A small masked image model, trained from scratch: batches of 512.
Rows from block 8 of the encoder, named by matrix and row number. Rows with one number belong to one neuron. Each number is 200 + 20 x the weight over its row's rms, rounded and kept within 0 to 999. All counts start at 0. After the name is the row's rms in percent of the matrix's.
# fc1: MLP up (encoder.blocks.8.mlp.fc1.weight, 256x128), inputs 0-127
# fc2: MLP down (encoder.blocks.8.mlp.fc2.weight, 128x256, transposed), outputs 0-127
fc1.51,026,189,203,201,196,204,185,190,208,179,231,203,228,210,213,196,178,182,216,206,179,213,200,209,189,181,227,193,200,156,205,243,167,193,214,201,185,205,202,200,184,218,160,202,205,202,199,202,192,167,187,228,193,193,238,197,216,188,182,239,210,179,217,207,237,188,150,189,210,211,237,226,226,211,233,198,183,181,170,196,195,232,185,215,189,231,200,172,212,166,175,195,193,184,204,219,162,220,197,192,257,191,201,171,198,175,234,212,194,200,191,191,159,185,200,219,184,210,196,245,229,203,179,198,205,219,190,182,204
fc2.51,030,215,209,205,183,230,210,212,180,160,205,183,183,240,185,187,202,200,198,199,194,184,202,201,203,204,184,168,184,222,195,208,211,152,248,191,201,243,231,193,210,215,194,203,199,215,168,209,192,213,183,219,196,201,166,155,201,215,175,191,234,207,165,186,242,216,184,200,193,183,216,233,198,199,193,198,173,200,200,209,227,197,205,207,201,205,246,205,176,224,241,172,192,216,201,224,231,171,193,175,217,170,185,186,190,225,184,220,180,205,201,237,197,201,219,216,206,177,190,190,167,178,238,180,191,192,170,203,207
fc1.53,039,172,232,200,189,186,194,203,207,158,200,216,195,146,205,166,183,224,211,230,193,188,215,232,217,200,191,197,184,193,173,181,185,199,221,236,216,210,205,175,198,202,233,211,193,203,208,172,192,176,178,198,187,248,179,207,233,180,168,156,165,183,201,190,205,230,210,218,242,234,184,219,193,202,221,168,201,201,198,158,176,208,173,212,207,219,193,219,199,189,182,218,207,239,212,219,197,232,224,192,190,195,197,215,195,219,194,196,217,167,186,200,225,186,212,200,203,211,208,235,198,177,165,208,224,211,185,192,203
fc2.53,037,200,206,142,225,222,204,188,245,236,222,156,203,185,180,183,198,183,159,189,207,238,219,186,204,229,222,191,208,222,203,163,215,186,161,175,198,215,195,170,208,177,189,190,202,194,186,235,206,222,202,222,174,171,203,183,188,196,224,192,179,202,230,227,215,181,216,237,184,209,220,205,225,190,200,207,213,178,186,216,218,181,230,203,217,198,175,211,159,193,223,193,205,165,199,211,207,215,205,182,204,211,182,168,190,215,210,193,206,228,198,229,178,238,186,201,188,192,189,211,203,232,207,202,175,198,171,200,199
fc1.55,005,165,178,203,208,204,222,226,162,215,172,202,213,209,197,199,228,203,225,229,157,194,208,184,207,154,192,201,164,200,234,183,186,198,241,206,217,181,225,226,211,200,187,222,200,216,163,172,195,198,208,207,196,211,222,218,207,200,208,189,202,220,232,217,214,198,168,217,167,184,191,169,224,215,190,236,195,179,215,194,202,213,220,175,177,218,179,205,172,200,226,201,185,216,192,171,200,203,208,220,192,172,195,198,206,197,205,170,208,237,245,214,197,201,209,212,154,216,233,220,175,219,205,206,180,178,183,175,169
fc2.55,006,220,217,228,183,218,195,191,210,221,195,233,180,191,181,189,170,185,225,191,202,223,235,210,226,204,204,218,182,187,214,159,217,204,262,203,223,215,165,199,212,201,210,200,209,218,229,215,227,167,192,200,208,204,217,165,239,150,248,194,173,187,212,206,216,217,180,171,216,236,202,186,190,202,216,173,173,186,224,212,199,208,192,208,187,174,219,196,182,194,221,199,198,210,195,194,186,181,214,184,199,217,188,180,221,177,218,186,168,220,215,210,184,180,171,193,165,180,190,171,181,189,229,180,211,209,196,175,206
fc1.56,012,188,227,213,200,181,196,156,220,214,195,243,172,191,226,200,190,174,186,232,224,182,197,192,239,211,191,205,198,230,244,221,206,175,203,168,189,240,209,211,247,216,225,208,194,179,197,206,193,208,171,170,237,195,171,207,170,204,198,222,205,200,233,212,177,202,165,203,191,190,199,209,205,213,211,214,196,206,227,179,220,202,165,192,220,193,205,216,179,233,200,187,233,195,157,206,197,209,197,199,191,211,181,238,187,180,209,204,190,185,174,199,216,191,184,168,205,181,188,188,203,229,198,180,167,158,171,204,195
fc2.56,017,171,190,208,187,190,228,228,173,183,210,175,191,218,239,234,211,198,217,200,185,193,175,167,181,217,220,206,173,227,202,228,195,168,163,178,194,180,167,224,205,244,189,236,189,185,192,183,187,209,175,184,217,215,184,222,216,176,205,169,222,191,188,208,164,209,208,201,192,190,190,205,219,214,187,216,233,206,209,224,183,205,217,219,157,176,199,193,203,186,211,207,183,175,178,183,217,158,216,189,172,213,204,216,176,214,194,231,224,194,221,229,197,185,226,207,196,219,203,243,174,242,173,209,211,198,207,197,190
fc1.57,238,197,184,200,194,230,180,236,185,229,217,221,206,194,206,176,191,210,231,191,207,194,197,203,194,155,213,177,182,197,241,238,180,157,198,197,146,235,208,183,203,155,192,192,179,191,202,206,193,192,194,194,262,202,233,201,200,194,172,209,187,206,218,197,199,207,197,190,212,198,217,212,196,228,248,204,158,200,213,179,185,211,171,205,160,188,201,203,194,184,176,210,199,205,211,210,210,231,206,214,190,210,210,211,191,204,197,176,223,207,215,195,219,194,234,238,225,181,217,184,192,166,203,228,172,193,188,177,176
fc2.57,200,235,217,186,214,214,175,197,197,186,205,246,202,232,154,208,203,192,219,193,206,182,190,177,182,203,193,219,227,194,204,212,214,198,196,190,198,227,183,220,186,205,185,236,193,137,194,201,205,177,224,172,203,226,189,198,191,184,215,202,226,164,165,190,177,196,210,191,187,147,172,183,212,218,206,180,216,205,214,189,213,178,241,219,198,211,180,183,213,175,186,218,227,240,165,156,175,183,224,204,207,222,201,223,245,216,200,209,203,193,230,203,203,195,207,207,207,182,235,207,190,175,199,195,195,200,206,212,179
fc1.58,017,225,197,213,214,166,195,197,173,218,193,193,190,189,218,206,218,216,160,186,204,227,159,210,184,196,212,212,169,207,199,229,213,188,212,221,188,217,235,222,159,179,194,210,182,201,190,234,167,210,213,165,204,210,218,212,175,206,172,228,160,209,168,191,194,192,199,150,201,211,175,208,223,199,180,233,213,176,194,220,216,230,236,180,173,198,221,161,195,205,185,195,202,218,221,214,204,234,188,161,189,179,178,183,174,215,232,216,192,191,198,188,219,195,216,194,203,229,181,203,203,218,220,232,184,224,189,214,202
fc2.58,018,170,213,206,212,197,223,185,186,183,206,197,186,196,185,223,205,171,183,214,171,203,212,194,203,227,201,211,234,197,220,197,178,247,190,188,246,218,211,183,188,186,234,211,215,180,235,196,211,186,191,228,216,200,178,190,228,155,188,180,215,192,189,212,180,214,173,207,200,214,188,171,235,168,157,188,191,229,233,200,186,198,244,213,209,216,193,200,164,192,198,195,170,196,208,199,133,182,210,175,203,225,202,204,188,244,213,223,209,178,223,222,185,208,176,180,208,205,215,192,197,204,179,182,223,213,206,192,204
fc1.59,016,215,202,230,235,225,175,214,189,215,205,197,209,189,172,194,217,185,211,224,189,211,183,199,203,189,182,233,230,178,208,196,203,193,196,223,191,232,215,182,174,205,178,184,212,210,224,197,205,212,204,185,239,177,208,169,192,194,174,219,201,219,181,182,205,187,155,198,204,227,200,192,222,170,192,197,198,175,174,196,183,219,255,221,180,207,220,226,124,181,176,181,179,203,199,162,199,223,203,218,208,180,225,203,219,188,199,175,183,231,177,162,184,243,200,199,206,180,202,207,206,201,201,200,228,195,198,233,197
fc2.59,017,227,185,203,172,224,261,193,222,187,204,197,188,192,161,203,204,192,146,215,184,182,221,192,196,224,181,187,152,219,205,212,191,197,182,199,198,225,178,214,186,192,200,203,255,205,232,179,196,218,178,170,204,212,203,219,230,201,213,234,158,194,215,220,182,213,217,200,214,201,156,221,231,194,194,193,193,191,216,228,197,179,195,191,223,214,203,187,201,213,195,195,183,158,184,208,175,228,217,178,199,222,213,204,198,175,214,191,209,152,182,191,175,203,230,221,224,222,208,211,184,172,184,209,192,201,209,201,194
fc1.60,029,197,181,204,214,215,191,192,182,195,183,213,211,222,193,221,209,188,229,175,199,194,214,215,249,192,225,224,221,204,219,223,193,207,194,193,215,217,237,249,195,170,172,215,162,172,189,217,201,198,176,193,222,220,182,168,181,187,193,227,218,189,162,173,187,234,215,234,182,202,230,204,184,194,179,203,189,202,218,186,175,213,216,160,164,190,178,206,209,187,168,208,204,205,211,192,193,202,204,224,160,192,195,215,197,174,209,171,219,190,202,226,259,182,243,194,191,196,216,210,212,204,190,203,201,164,178,216,184
fc2.60,040,259,182,191,207,201,189,212,171,200,202,212,224,203,200,166,163,168,208,204,205,237,195,199,208,194,167,177,183,187,195,176,191,163,195,223,207,214,184,229,195,196,197,211,195,193,225,182,226,232,165,192,175,194,193,191,200,207,251,175,208,224,236,161,167,225,203,209,162,198,205,202,205,182,222,147,173,221,178,167,202,203,224,193,215,211,214,176,201,228,217,187,209,222,190,211,213,196,229,182,213,209,191,241,241,207,211,201,180,200,206,210,214,198,192,209,197,218,203,195,199,187,232,204,200,175,196,173,191
fc1.61,013,223,199,216,192,204,222,204,236,216,212,210,212,224,237,227,207,202,189,186,169,206,240,172,193,240,222,161,229,204,211,235,181,194,190,160,180,193,201,150,212,170,207,180,192,167,206,181,233,221,221,185,195,188,211,243,185,185,209,196,204,221,199,193,190,153,169,185,213,205,196,195,208,210,189,197,205,183,181,177,191,190,186,161,189,206,187,199,174,177,206,220,178,213,221,205,215,226,211,218,202,205,173,157,226,178,185,217,199,242,217,211,197,209,195,208,196,200,214,233,176,192,170,202,204,189,204,229,197
fc2.61,016,183,213,198,195,222,210,171,201,218,211,198,216,200,230,208,214,183,178,208,191,197,171,190,189,240,204,170,208,194,198,185,184,210,212,178,174,173,194,207,201,203,220,175,216,213,208,174,160,177,201,211,209,211,186,208,193,208,198,183,213,202,211,206,195,143,224,174,211,201,187,210,192,227,214,173,213,181,229,189,228,183,189,181,259,216,204,196,175,197,218,186,198,214,213,209,205,176,203,200,207,165,175,200,234,198,165,198,195,223,207,222,232,257,180,197,234,197,177,200,198,145,187,183,229,226,245,190,193
fc1.62,063,201,182,216,233,208,216,218,193,210,203,205,219,177,218,196,221,208,205,216,213,176,172,171,185,137,215,174,184,213,188,214,213,209,187,222,179,210,173,189,184,137,197,214,176,245,209,207,215,210,188,185,220,219,210,239,188,194,187,196,225,196,201,213,190,190,236,205,201,176,200,185,172,232,218,199,187,221,176,159,194,217,178,199,190,189,169,157,215,178,173,216,228,189,220,230,212,205,192,213,201,214,232,197,175,204,171,211,172,204,225,206,234,225,188,195,200,181,196,207,206,218,215,209,194,166,200,222,187
fc2.62,066,183,205,207,228,242,169,182,213,194,150,188,175,201,191,221,189,192,223,232,215,193,186,162,191,213,187,239,195,207,169,181,185,193,207,208,183,197,211,225,186,206,206,176,175,215,201,198,199,214,197,171,202,197,200,186,155,205,207,201,268,192,189,186,216,207,190,193,239,179,205,227,212,204,199,194,182,226,202,191,199,190,191,203,191,175,198,238,174,224,212,225,187,206,223,179,193,225,209,234,165,189,202,230,176,192,223,215,204,170,232,183,189,216,219,174,177,205,224,233,223,181,199,212,202,201,200,208,155
fc1.63,010,201,220,173,202,202,223,180,201,171,224,224,197,188,214,234,229,182,206,208,209,178,195,169,239,188,188,194,209,189,216,209,196,184,229,185,201,185,177,193,194,202,187,177,192,251,181,202,206,206,156,218,198,188,227,233,167,228,217,193,202,200,228,195,227,183,195,183,203,197,208,207,213,194,228,191,185,187,150,217,192,198,192,171,234,166,224,176,189,176,203,182,223,250,191,205,174,197,210,180,194,220,223,190,200,213,242,189,210,198,186,231,177,203,202,258,227,163,192,198,193,174,210,196,195,218,197,206,185
fc2.63,014,198,177,213,228,199,161,188,173,194,223,220,217,155,186,202,182,226,218,217,172,217,204,203,212,180,175,224,198,217,218,168,223,204,217,226,180,190,181,200,172,210,199,222,186,194,196,191,182,196,202,194,194,217,217,230,146,232,223,171,207,183,175,171,205,193,212,167,211,214,234,232,222,205,238,202,231,206,161,212,209,191,234,175,218,197,217,219,181,188,181,203,216,201,207,193,222,197,216,175,170,202,211,195,202,190,162,208,183,186,184,224,221,179,169,208,209,203,199,210,220,216,156,184,207,220,188,189,231
fc1.64,032,220,200,184,184,203,189,246,161,236,178,143,203,213,214,196,198,234,183,183,221,164,170,191,193,168,185,164,207,237,224,170,219,163,224,209,193,208,200,169,189,208,198,233,204,205,233,220,203,187,206,206,205,188,185,232,199,207,199,184,203,212,218,230,180,214,197,219,207,174,183,196,206,197,208,208,192,219,174,246,210,228,199,194,198,238,193,197,195,184,187,232,151,190,189,215,180,214,198,218,203,194,218,197,156,199,204,203,195,200,203,191,226,157,195,204,174,189,207,210,206,185,208,238,187,222,187,209,201
fc2.64,031,195,236,202,211,202,207,199,211,192,164,178,193,188,200,208,210,193,202,231,181,187,225,200,170,211,212,198,214,211,205,202,191,222,222,213,199,207,198,177,182,205,212,187,170,183,187,174,190,208,223,213,178,197,221,176,190,210,233,231,233,188,202,185,216,268,205,230,194,205,191,151,179,202,203,231,165,209,182,219,157,213,248,214,191,203,190,197,197,201,201,215,187,226,204,158,197,184,195,158,216,213,160,162,170,211,207,220,231,210,182,197,209,190,169,204,221,192,202,198,199,193,168,192,194,227,213,233,179
fc1.65,034,200,193,202,191,236,179,235,187,224,218,223,207,184,214,173,180,218,234,211,210,199,206,208,195,149,207,188,185,194,231,231,177,160,199,190,161,243,227,194,206,161,184,201,179,183,220,206,187,199,183,193,255,205,230,185,200,202,182,219,188,218,220,193,194,196,207,189,202,202,214,211,194,230,243,206,155,187,210,184,183,218,160,210,161,190,200,210,191,191,182,207,199,189,198,210,209,218,208,207,203,212,215,222,176,212,203,180,226,200,206,190,218,198,224,223,232,185,203,176,193,154,189,223,169,196,182,185,172
fc2.65,012,201,201,189,209,190,182,219,208,228,212,217,215,187,202,224,166,201,202,205,217,160,198,220,229,213,210,198,237,188,207,192,204,215,192,216,210,220,217,167,207,191,197,240,191,178,194,199,195,164,201,183,164,210,194,198,167,187,190,186,181,213,195,216,177,222,211,203,206,186,226,213,249,200,185,184,200,201,183,237,221,199,161,243,177,205,184,186,262,186,202,146,189,193,210,210,194,236,199,195,189,209,198,178,197,223,198,181,230,237,191,182,205,231,193,182,199,168,207,218,176,163,173,204,174,214,212,205,174