A small masked image model, trained from scratch.
Model: 48-pixel images, encoder arch vit.
Data: trained on stained colorectal tissue patches (NCT-CRC-HE-100K), 90422 training examples, 57.8 epochs.
Rows from block 4 of the encoder, named by matrix and row number. Rows with one number belong to one neuron. Each number is 500 + 40 x the weight over its row's rms, rounded and kept within 0 to 999. All counts start at 0. Numbers have three digits each. After the name is the row's rms in percent of the matrix's.
# fc1: MLP up (encoder.blocks.4.mlp.fc1.weight, 256x128), inputs 0-127
# fc2: MLP down (encoder.blocks.4.mlp.fc2.weight, 128x256, transposed), outputs 0-127
fc1.4 017:475487453471503448540523493493496485491572496428557465513518496505477519466542556427456545444549552487546501516641409420547478401515482488444438527485466506499585471540463420504501510528537508479447493521502581424511519471521469540518482517503458506484602458500490502522516535550476524515556473553538479545508518500487496538471501455504477547511520538428526441462515513488477548472515
fc2.4 018:467468469519548458487498460533486480467454442472592423516499487529501508478500521506523497503494494508486499526478497532523592484507453487496513491450444576496423521534403490523502492528493534567552507539554492508549486504483496536447484529571540521457579524508424480551546542492486512418475458504580535549489491471503554413515555559407514501514430436463496554449475451500461477538577
fc1.5 334:508446503475550511489477536532554495502540459493437567441558563531537518431553469462479562593495433506461428553533485594452411512506459491530462446478524552515561519511501458519464463467446513551518477490500505520507500533518482470538449472568464483412461529566484484471496457471473461517545506518494523488499494560525470553508495512568490572576522433530454468456534489449525450458488
fc2.5 386:413514525477530522514477452507508429440543502540442550426540509513545522493618536439471525509456490497430520513535501559487487547512462525514609460499517528507531531468535458500482472435472470573486520506580544435561461401482539489538468559538523496442503509544519460564450490483529372508504510473498525474483482518500549482456497565523489504536456479509464460460500478505530473490519
fc1.6 017:513419491517519510506498521469448527522452470477549522487436469506492601508462497521500590472549481588521535504495467442499548483507559489490465405543537420512506481466512564568453447537497506573515449468419574491548495508440462568445508455585466480409539490464536476504489545467468505541507558503511550497456453466465517472532455470538554495504529495475514530534512544468516471465469
fc2.6 021:457510501525554584465524509452550538460550600510500481477505547519551480476492475501457517496513488503411458452458591485524465476533452497468482551511462401546507528487473501489467468493435522505534460558520491492541450523505490504419538455546450486550544430449562507492447465506500506433541462511481469460474498502525520589452459500536523578564505535462479492503517510578469576544566
fc1.8 584:470457511463538519547457517530576525447517445466503555533505475503490485414520483456495569578471450493508385561512468498439511511495435492511487487483458620534562469524475454535465519507492525484524478503466535529490534645448470496543485463541448498445475485512523473464517543522472522526526535506508541552518498514496437533509515477527503549567533493529468497430504557432451450443480
fc2.8 630:512527542540475515518425485486433484501443500517594517556463442493574433497495502498551515483487475537457527505476502375467514474471456474449512557492507500444502492530561525533583543527535524398479505503506549498560509483593465542482484484452507569501580448514480471488575560458519502481467510540520516528491400439471479426495498479461520474479490513496497578540492499508504517444552
fc1.9 026:424487471557411455575544502558518466447451466501534571522477548515454552426471516480454553518587487481505495575466541494499460568432496503437464456461476525431513465468465540515448508470548544472494492482503538526459568497480491514575508469441497584464477496505492504482518577552515461437503467513553503485537503522524526540526448435578538492502514507458495548507554444542503474492453
fc2.9 036:570508522517501445532503508489477472544460458477475480545415599535490485531517445464433509475473524422537504495468527516521483484446591511441447574472468442448557552440561544508477473613475462509500558499508504509493470455472458593484471545482571574552477555438451510465556466538480479477473535473571484470487500521467546470518501484492542484429517522539502528521531465513486527485482
fc1.10 046:454492501482534534524501508536582530532450520514514539522485523461505547521471526528532500521449382529525471542503481446533551422509409454541517462489463650495480463523481481502508533522434466469533461502504465531496503537471470462519500492533537455504477484450494469502401544523476492540495518499503502500448589541483465496548473488607488546576494524587452468484530512446448498442472
fc2.10 043:467520523493462535476523508587424544471425531551499443459552411516516556517488473570469531516541537450519517510479582580479526441500478523533495479565499466504508557517493427477393521462507482521526563494467466514438504450510559546520524531503474547495437525483516460466499490479496458460523478455490572499472536509454455569553435536574507520470501493534443434495485467559482429521520
fc1.11 021:557501478514567503458488490489474461539539475514516521506571528517559498444490421503497501494518471520489445498517505483548481508509516531516453562458474459505557426524483403543585513486372546425465481499441471522529523497472531512467496572545463491498514487527544478451553506439470490558500531447461506588512474443462490566529544540512524478511466435463474491539518530616516527442451
fc2.11 025:514448467539435416543512497518514526527437564553545564458512530427462502521478441471470543500490466500467542524500511472507489556480527555539503488516407560447555535451558454541524511480484582516538415525518446571499546497509508489453491507474574449519455496438415511452509495519530502562503499462476502469457440452532518481433473472492494517509549441551482544532565450555479508544547
fc1.12 055:444484488491531460463455535516564522501442448478523546564532489516478571455464481476484559521478433478453515518505489455441516521509402523553500466516462581537548533508427483500468477505415503499452453522540534493501575528455450419622523496484502484459432429495499531496457567553493508522547514481488527519507512522473465536499526473568492518555594520517455523487541584469476487477483
fc2.12 051:505440494406500569498557490560529548458443439520548462497621533550545492496494469450561457508549439532555498454496529505411444401487527461535505511516490469522523528520513484512509491538476520532528505476492502513512515458490527451445464529489410491450485576512543454526536565455560514517454436437566519494468477487479518469485508512554524498500485488495451431541498600482509490501545
fc1.13 007:418475497526535523479469445556561544522525452507511440524474574498540462506479577418485459497539430545511424467544467535475528571554466469519536501479516490448493483477445509535537523408488512488500518560548485454522509539587443522542481493550497598477441495478515542540465545449469529506512497493535456571452511435462495480487535499447464513485539517480421468437471572498533535477524
fc2.13 006:469474477492505493473549492414476543480492515596468533485465490500538475482473430501488500525676462473532613528467496473562464466527479495517523534547517484553448552500537543507535522520532487456541488507470486474435474494479517530420533526530485475498546526459555514547439431468499454477421521506499433509516513528506492489509448496586565491523460456527511524466481538447580471499474
fc1.14 009:480457435473546462483534535544463447491550514467440455451486454516528541423490483506432534518464528483452475506591527478495445507493452518550517464500480522516533528522486452481467513486514575529545510548505516595510528460482507485520460432533482591442460465524457477437450600514491562562511533487495562499462506487488484535577477481470474515428498474569543481581432490538455530475560
fc2.14 009:543560508503458505504507490520469485487474502505492486535494418466451550533483545466544492494511449467511570561457571512542575543463488531462442478507446539536443470445495505543467460504514529548515483471550525625522524399507549457500454508501452516496479530432556549535545462482465543530488547502480526447573478523547462507495506495577574496525465514454504553490485397449467458431513
fc1.15 014:492453553507521457528580499513538490467562514439514576450455531477541472487433519469459490451464430466462490451486486518482511409529432534522510473499529512550524431479426497557538453491555495450540509483550479478538482484452547522532452430546435477481428549495574579487534508503533537473488498573484557543491537504501552567512525482503484503521445516533484453497516535439533609495472
fc2.15 015:438497523517499490510525495434516464515510498443502440463481488555473442494493430480464506489465511554512566545488454490505464478587500479455515501558550501525445470548468482588540534429533561526444494552556478525491507430487442476485514547553531527572536436532494541518547454499514473448418475502458496464459467516481524500453531518523420500486464569577504490523552422521492551521611
fc1.16 015:446521413403451441532517462523570494497524529533550527502486489441524537482435480549510548516555404606562439537532476478450449498499503517537490454427526506514487513579377465562491563469496495483503509508535520570458494526521507482491512523512441470489511476462474506469441476505514552494509428490537506515480474543492532523460495450469465504612512481503518494495532574492530522514536
fc2.16 018:495528533505522378507548456541505473482443511492461488446490504480557521467530497504469490502508506499455448483516466522465518477473456476485462534580430563544523507509485511527505540411493509430511424523553438516482484461510578571505564488454455507444539565541609499551519479478511415444452505485456556513481496526487548531570525564501492559498478485455519509523560429538553500448497
fc1.18 016:489451496504474411471504457509550502483478550475532488453556513529456512518534518498461562563530503546489485503569519490537528507539471494488467527438451519431439435488425450567508560525472511496465521523469538447531458509466485482518556477589542559469488558507563422419476396553456485487481519527540514549488506475553479495458452478472485568512593519491509499415558553495463518503474
fc2.18 020:496519472477486498467484453455498507464540493545491447537503534505520452489475519497512469488475447545484483532502494567515414405483456497468466528490499523450496553479479556486455540526407480571453469524475493560491548502443525601459524505475481495566481598526528513535545467516515497539584523554488523552512494483486499559488475462428527423511429465483526602603513481529503481416523
fc1.19 029:486520503444453514489516468479511483589484526523469525532497469506428520390424504431432540515552534478526454492462536522438509533479477519477367550540563465543535472546472481593534487448515484473529523531450508508518518573505434467520483520551443507505496501494510455580488508486531477484557600512496468499525503534450575478474478519531488509571475524483449506556497474448548441481486
fc2.19 034:521507481483506516546466487454442459546481484480540575493423487531474484534488578487454457467431461474498506548534509477556465536487484476466491502496416568479495482511473517535546506503532488513501502486497466563479531496595496566450498532567579495559514473441527525516488622473487483488495466527460520512486439454482457459534478466531590458544474556467561581487400504515418462518513
fc1.20 043:498484460504481593509515466468607577500501452555426515567551483470547603436490515483524499496586510516508510493488458538498506494519433519506537380466509529487505520462461458509488450501464472524520480436440477456459522560481503432513427432528497485479563512511572515467443515516516485540491488493530443529535583580448464542531497468494491476580481490513491548475488506514527457472498
fc2.20 047:475498454512547511450493451435438526505474533531420480429509540518528475517546543506489525513420566531479431523563517522562419499511505540512491537407481486529499523519536421531532468505541516465529500556475467550505511427597513489484458516583457547425523535500511458491512442469521507411514591578481475495522424518498500490505506493485503446482521420489541536492481508496469544563500
fc1.21 019:464471482502520497510458564491467514502503485559461521537492585515454478530505518541516524495555493545534444526504494482500458533535404406537509497482492564490562466540532504478546520457411483484551489417475504491479500496501484549511496469447434446519520467524506425520490590513455560537521498476420475575540482428476533425526557426508592467526518481548474560546493513468522426462517
fc2.21 021:501509477514446396511474554504560500541527407450531488550556543519578523537475436546505518502468550436503573477534541483484570454457464459482460539502513505473441504507480480485510488532484442563508575416491444531466541506490596509521459581520482489535541461470489498486500514484540462498552501541485543486452521511515577444392502518516475520501508408424498480472496520521542497488482
fc1.22 019:504502544490448493506516520465574543548524568504481565431552482548485508582501463506513530488517421511473492460525426515407520442490465516563525550479506506535466534519469459501439517480539508493497472450484461518483518449518455583531488497490496430515459459512569487480550491504448554467486510563472455471490518462432447619544509497576517462512489458443528518490431562592533486472482
fc2.22 021:530455498558484545458488495505439466495454556535507461512531528494521506449511552545562517428537543551482483470426520579515471536504448638463468466507488476518444566504567551501473471479528459501477484447528532451495493463468499515436525611487483520514500431476504492527587472500475462509454526520495563424540494497502473483457492529534544441503549513427517491513458487543548419529449
fc1.24 057:536463516487536489558439512485472529483535476500529537528485420456512497391478467485525562542481450506489396566494449453402521505433512500528491517493483578486538492519455449556519539495517514470495457531485533496457554631494442495510497458482418478452507498487544495454555526514570568523549552530472494571544471467493468514534523462540508508509508470522508555449491572447465507464483
fc2.24 021:456513459572525464504452522456496522500512573462550425547448550485527555495507495562546456549536532501472590475519508502574465552554447580535528541452469475520493492547453506497503479520530561515521543473432498475557506407578529520533497470522502437448481463479542510444485491554502475532497450504525493475443462460485473509476519451483474479525526530566486397470546471481564487487403
fc1.25 012:498553580523540459442475496563491540491496430480512455468515603545512522503574446526481529502508461491461437451462492473455516435424446514491458480491506504494474522448458482525506473597469554470454506493610507525497527519497543471525480527470485430510535510477508461562519517446537526543559455479443492455551544473570459470568510544516482430502550520446514558484531514462552529465437
fc2.25 016:538528468535461424520522481557521594472456486477528516481422470463569493505453454445421461482526510468474510575533557496517556546482535474523462554537491512476508553531472533484448478466532531508482527535497520490466428505495464515476523484507519509546512537507499485579403465539459529522561398549478545485547532507476461479561484494458485378493554433551496460454439515525523495553515
fc1.26 040:493533447578504487481495467482551515467443509539473475528533441499550496472483510442433479475486499533507430475551581481486457486519448489486507508519454528525574471435464567518514494401539556479488394473506531498476520516509562548586504496526501557463515534500522497428503545514585467521455494498507472560565430443506553523535463431563488509538437502489499504442450565503466506519567
fc2.26 035:584489525466548519520486526536507470502487556558581463520507473539489458551484481528486514473507444429509456527441424453459518528474498481553564474521508487529498505533491528499492492496505499510509439556487426520459487452481571458561468436460501490525502526519402451487580504476498470462505501490494469505556535536503533590527514544412472448443404488572464469606463512501476507553557
fc1.27 062:502464501474540461544464527512554527505516436469500569511505490491495493402535462446501554567448419532493394553528433526437484506476465481534458481504492586512577473498480451533479506527485492555505449511487536516507542615487458473524457479521491515425492501519471498481492531490531521520572514533467454510505516520510459566514506512584471549579522443540452500438523580433502473462462
fc2.27 020:510552521538577447570532501475484498463443593456480472522603497482456494559489571523556565544491475448493507560512462445550490441509461465491461494524552505515472500453545512445455512492475456479529465461424517459501510470514470483462461476521520431475516519510489476445411471506451447488481482545531540510526490527542525533538578491549473496382517523568492510435483556461449516478540
fc1.28 017:481465561510570440444508482575499499417544525551534471529492443504472457412585542450531522565485458491527446509496545506440504563455511484516487522505479425496568543491501453547495479434514514476515481521458503503438539451620484516559416463518517502498526533475527484489489530510556514520503475442444521542466485470485472559527478517558548553478473484526458522518551464445486412472537
fc2.28 015:411578540515485506522563503529446480493542527513539552524535444547520508479453534514511454512501457479515568515493416553564492534527460504515526438492500550525496486594512544446460501526534463548460404567533543499479505436515491500472536600539493487413524536539448453424415534489541496486492500471510508532476492513553485495466508526516512453505500469534481375459491473509528464451482
fc1.29 006:471474479533504477516482481506547527418506479502492464465551470511472502422530534537490491568520474452462387490465519554434502566484517402531448507532491463475494470538490518511478496495499492503462558420538506484470534506525565508441481512471556473444547506568568500526612484509560587574501514540494467490557568456476538520526497475452564515456460444493448537529443468459499462534513
fc2.29 007:515427542470528455507498474441469481448485504505581527529484432532442449443476512462557540436506553480531505437504453488508524498502483496475537458484476491526517507498473484412499483462535430423518489517482545495503486438529554527570510531532565433459511549527510508460475544484524493525519501477596600478492561567490565470511466482532494413481561444508477478456506558601552520455517
fc1.30 007:497582456429523489587459502500507522446439473488519514437478478497483523444450478444454491464492472518530355549483540495499446482491475496525516535477526465503553481542475471499477559464510526507471596522577490533439476529462483549454479517520563529517486560563493412522499466521485523517460450521467507546456550508491508462556508541489450505483487581462450468492566519465552548492583
fc2.30 009:492577524544442482505477440537461462565514502461404566505422457495499432488486535519502510468541524434466478482523486520542479471575507485470464449489523499507511467555438515451524440476512546484541543500471471473504543411473518461580529568505579493550440460416537501487518508483600555572541461498551524478499525495524475483519484510526509496519481511510544529566384497535490466494527
fc1.31 213:487468513498553483573445539499533513491518451469536560509529463479494475396522471455519578587487435507490400579531466506391465501451483506502481498473466612509584495509495462538498520496504500497484472540484541519490550590513445510510470464505397489432513508521499498457538498521520530527547516550497514527512447495490447525510506505560497534572529455498475504437503566433492478456478
fc2.31 046:526502492428543566529548522500413481476470552483485527525452493498456477559590468555443475534488509542600527499460498488556504442472471446521541479456555535479505507490437421500529524503529500540433412484493478510495533461526472473483502574476480543462438507543495506545511455457526498528514524392446524538534460446496448519536569468456536460473519540500589451559550515491518521473524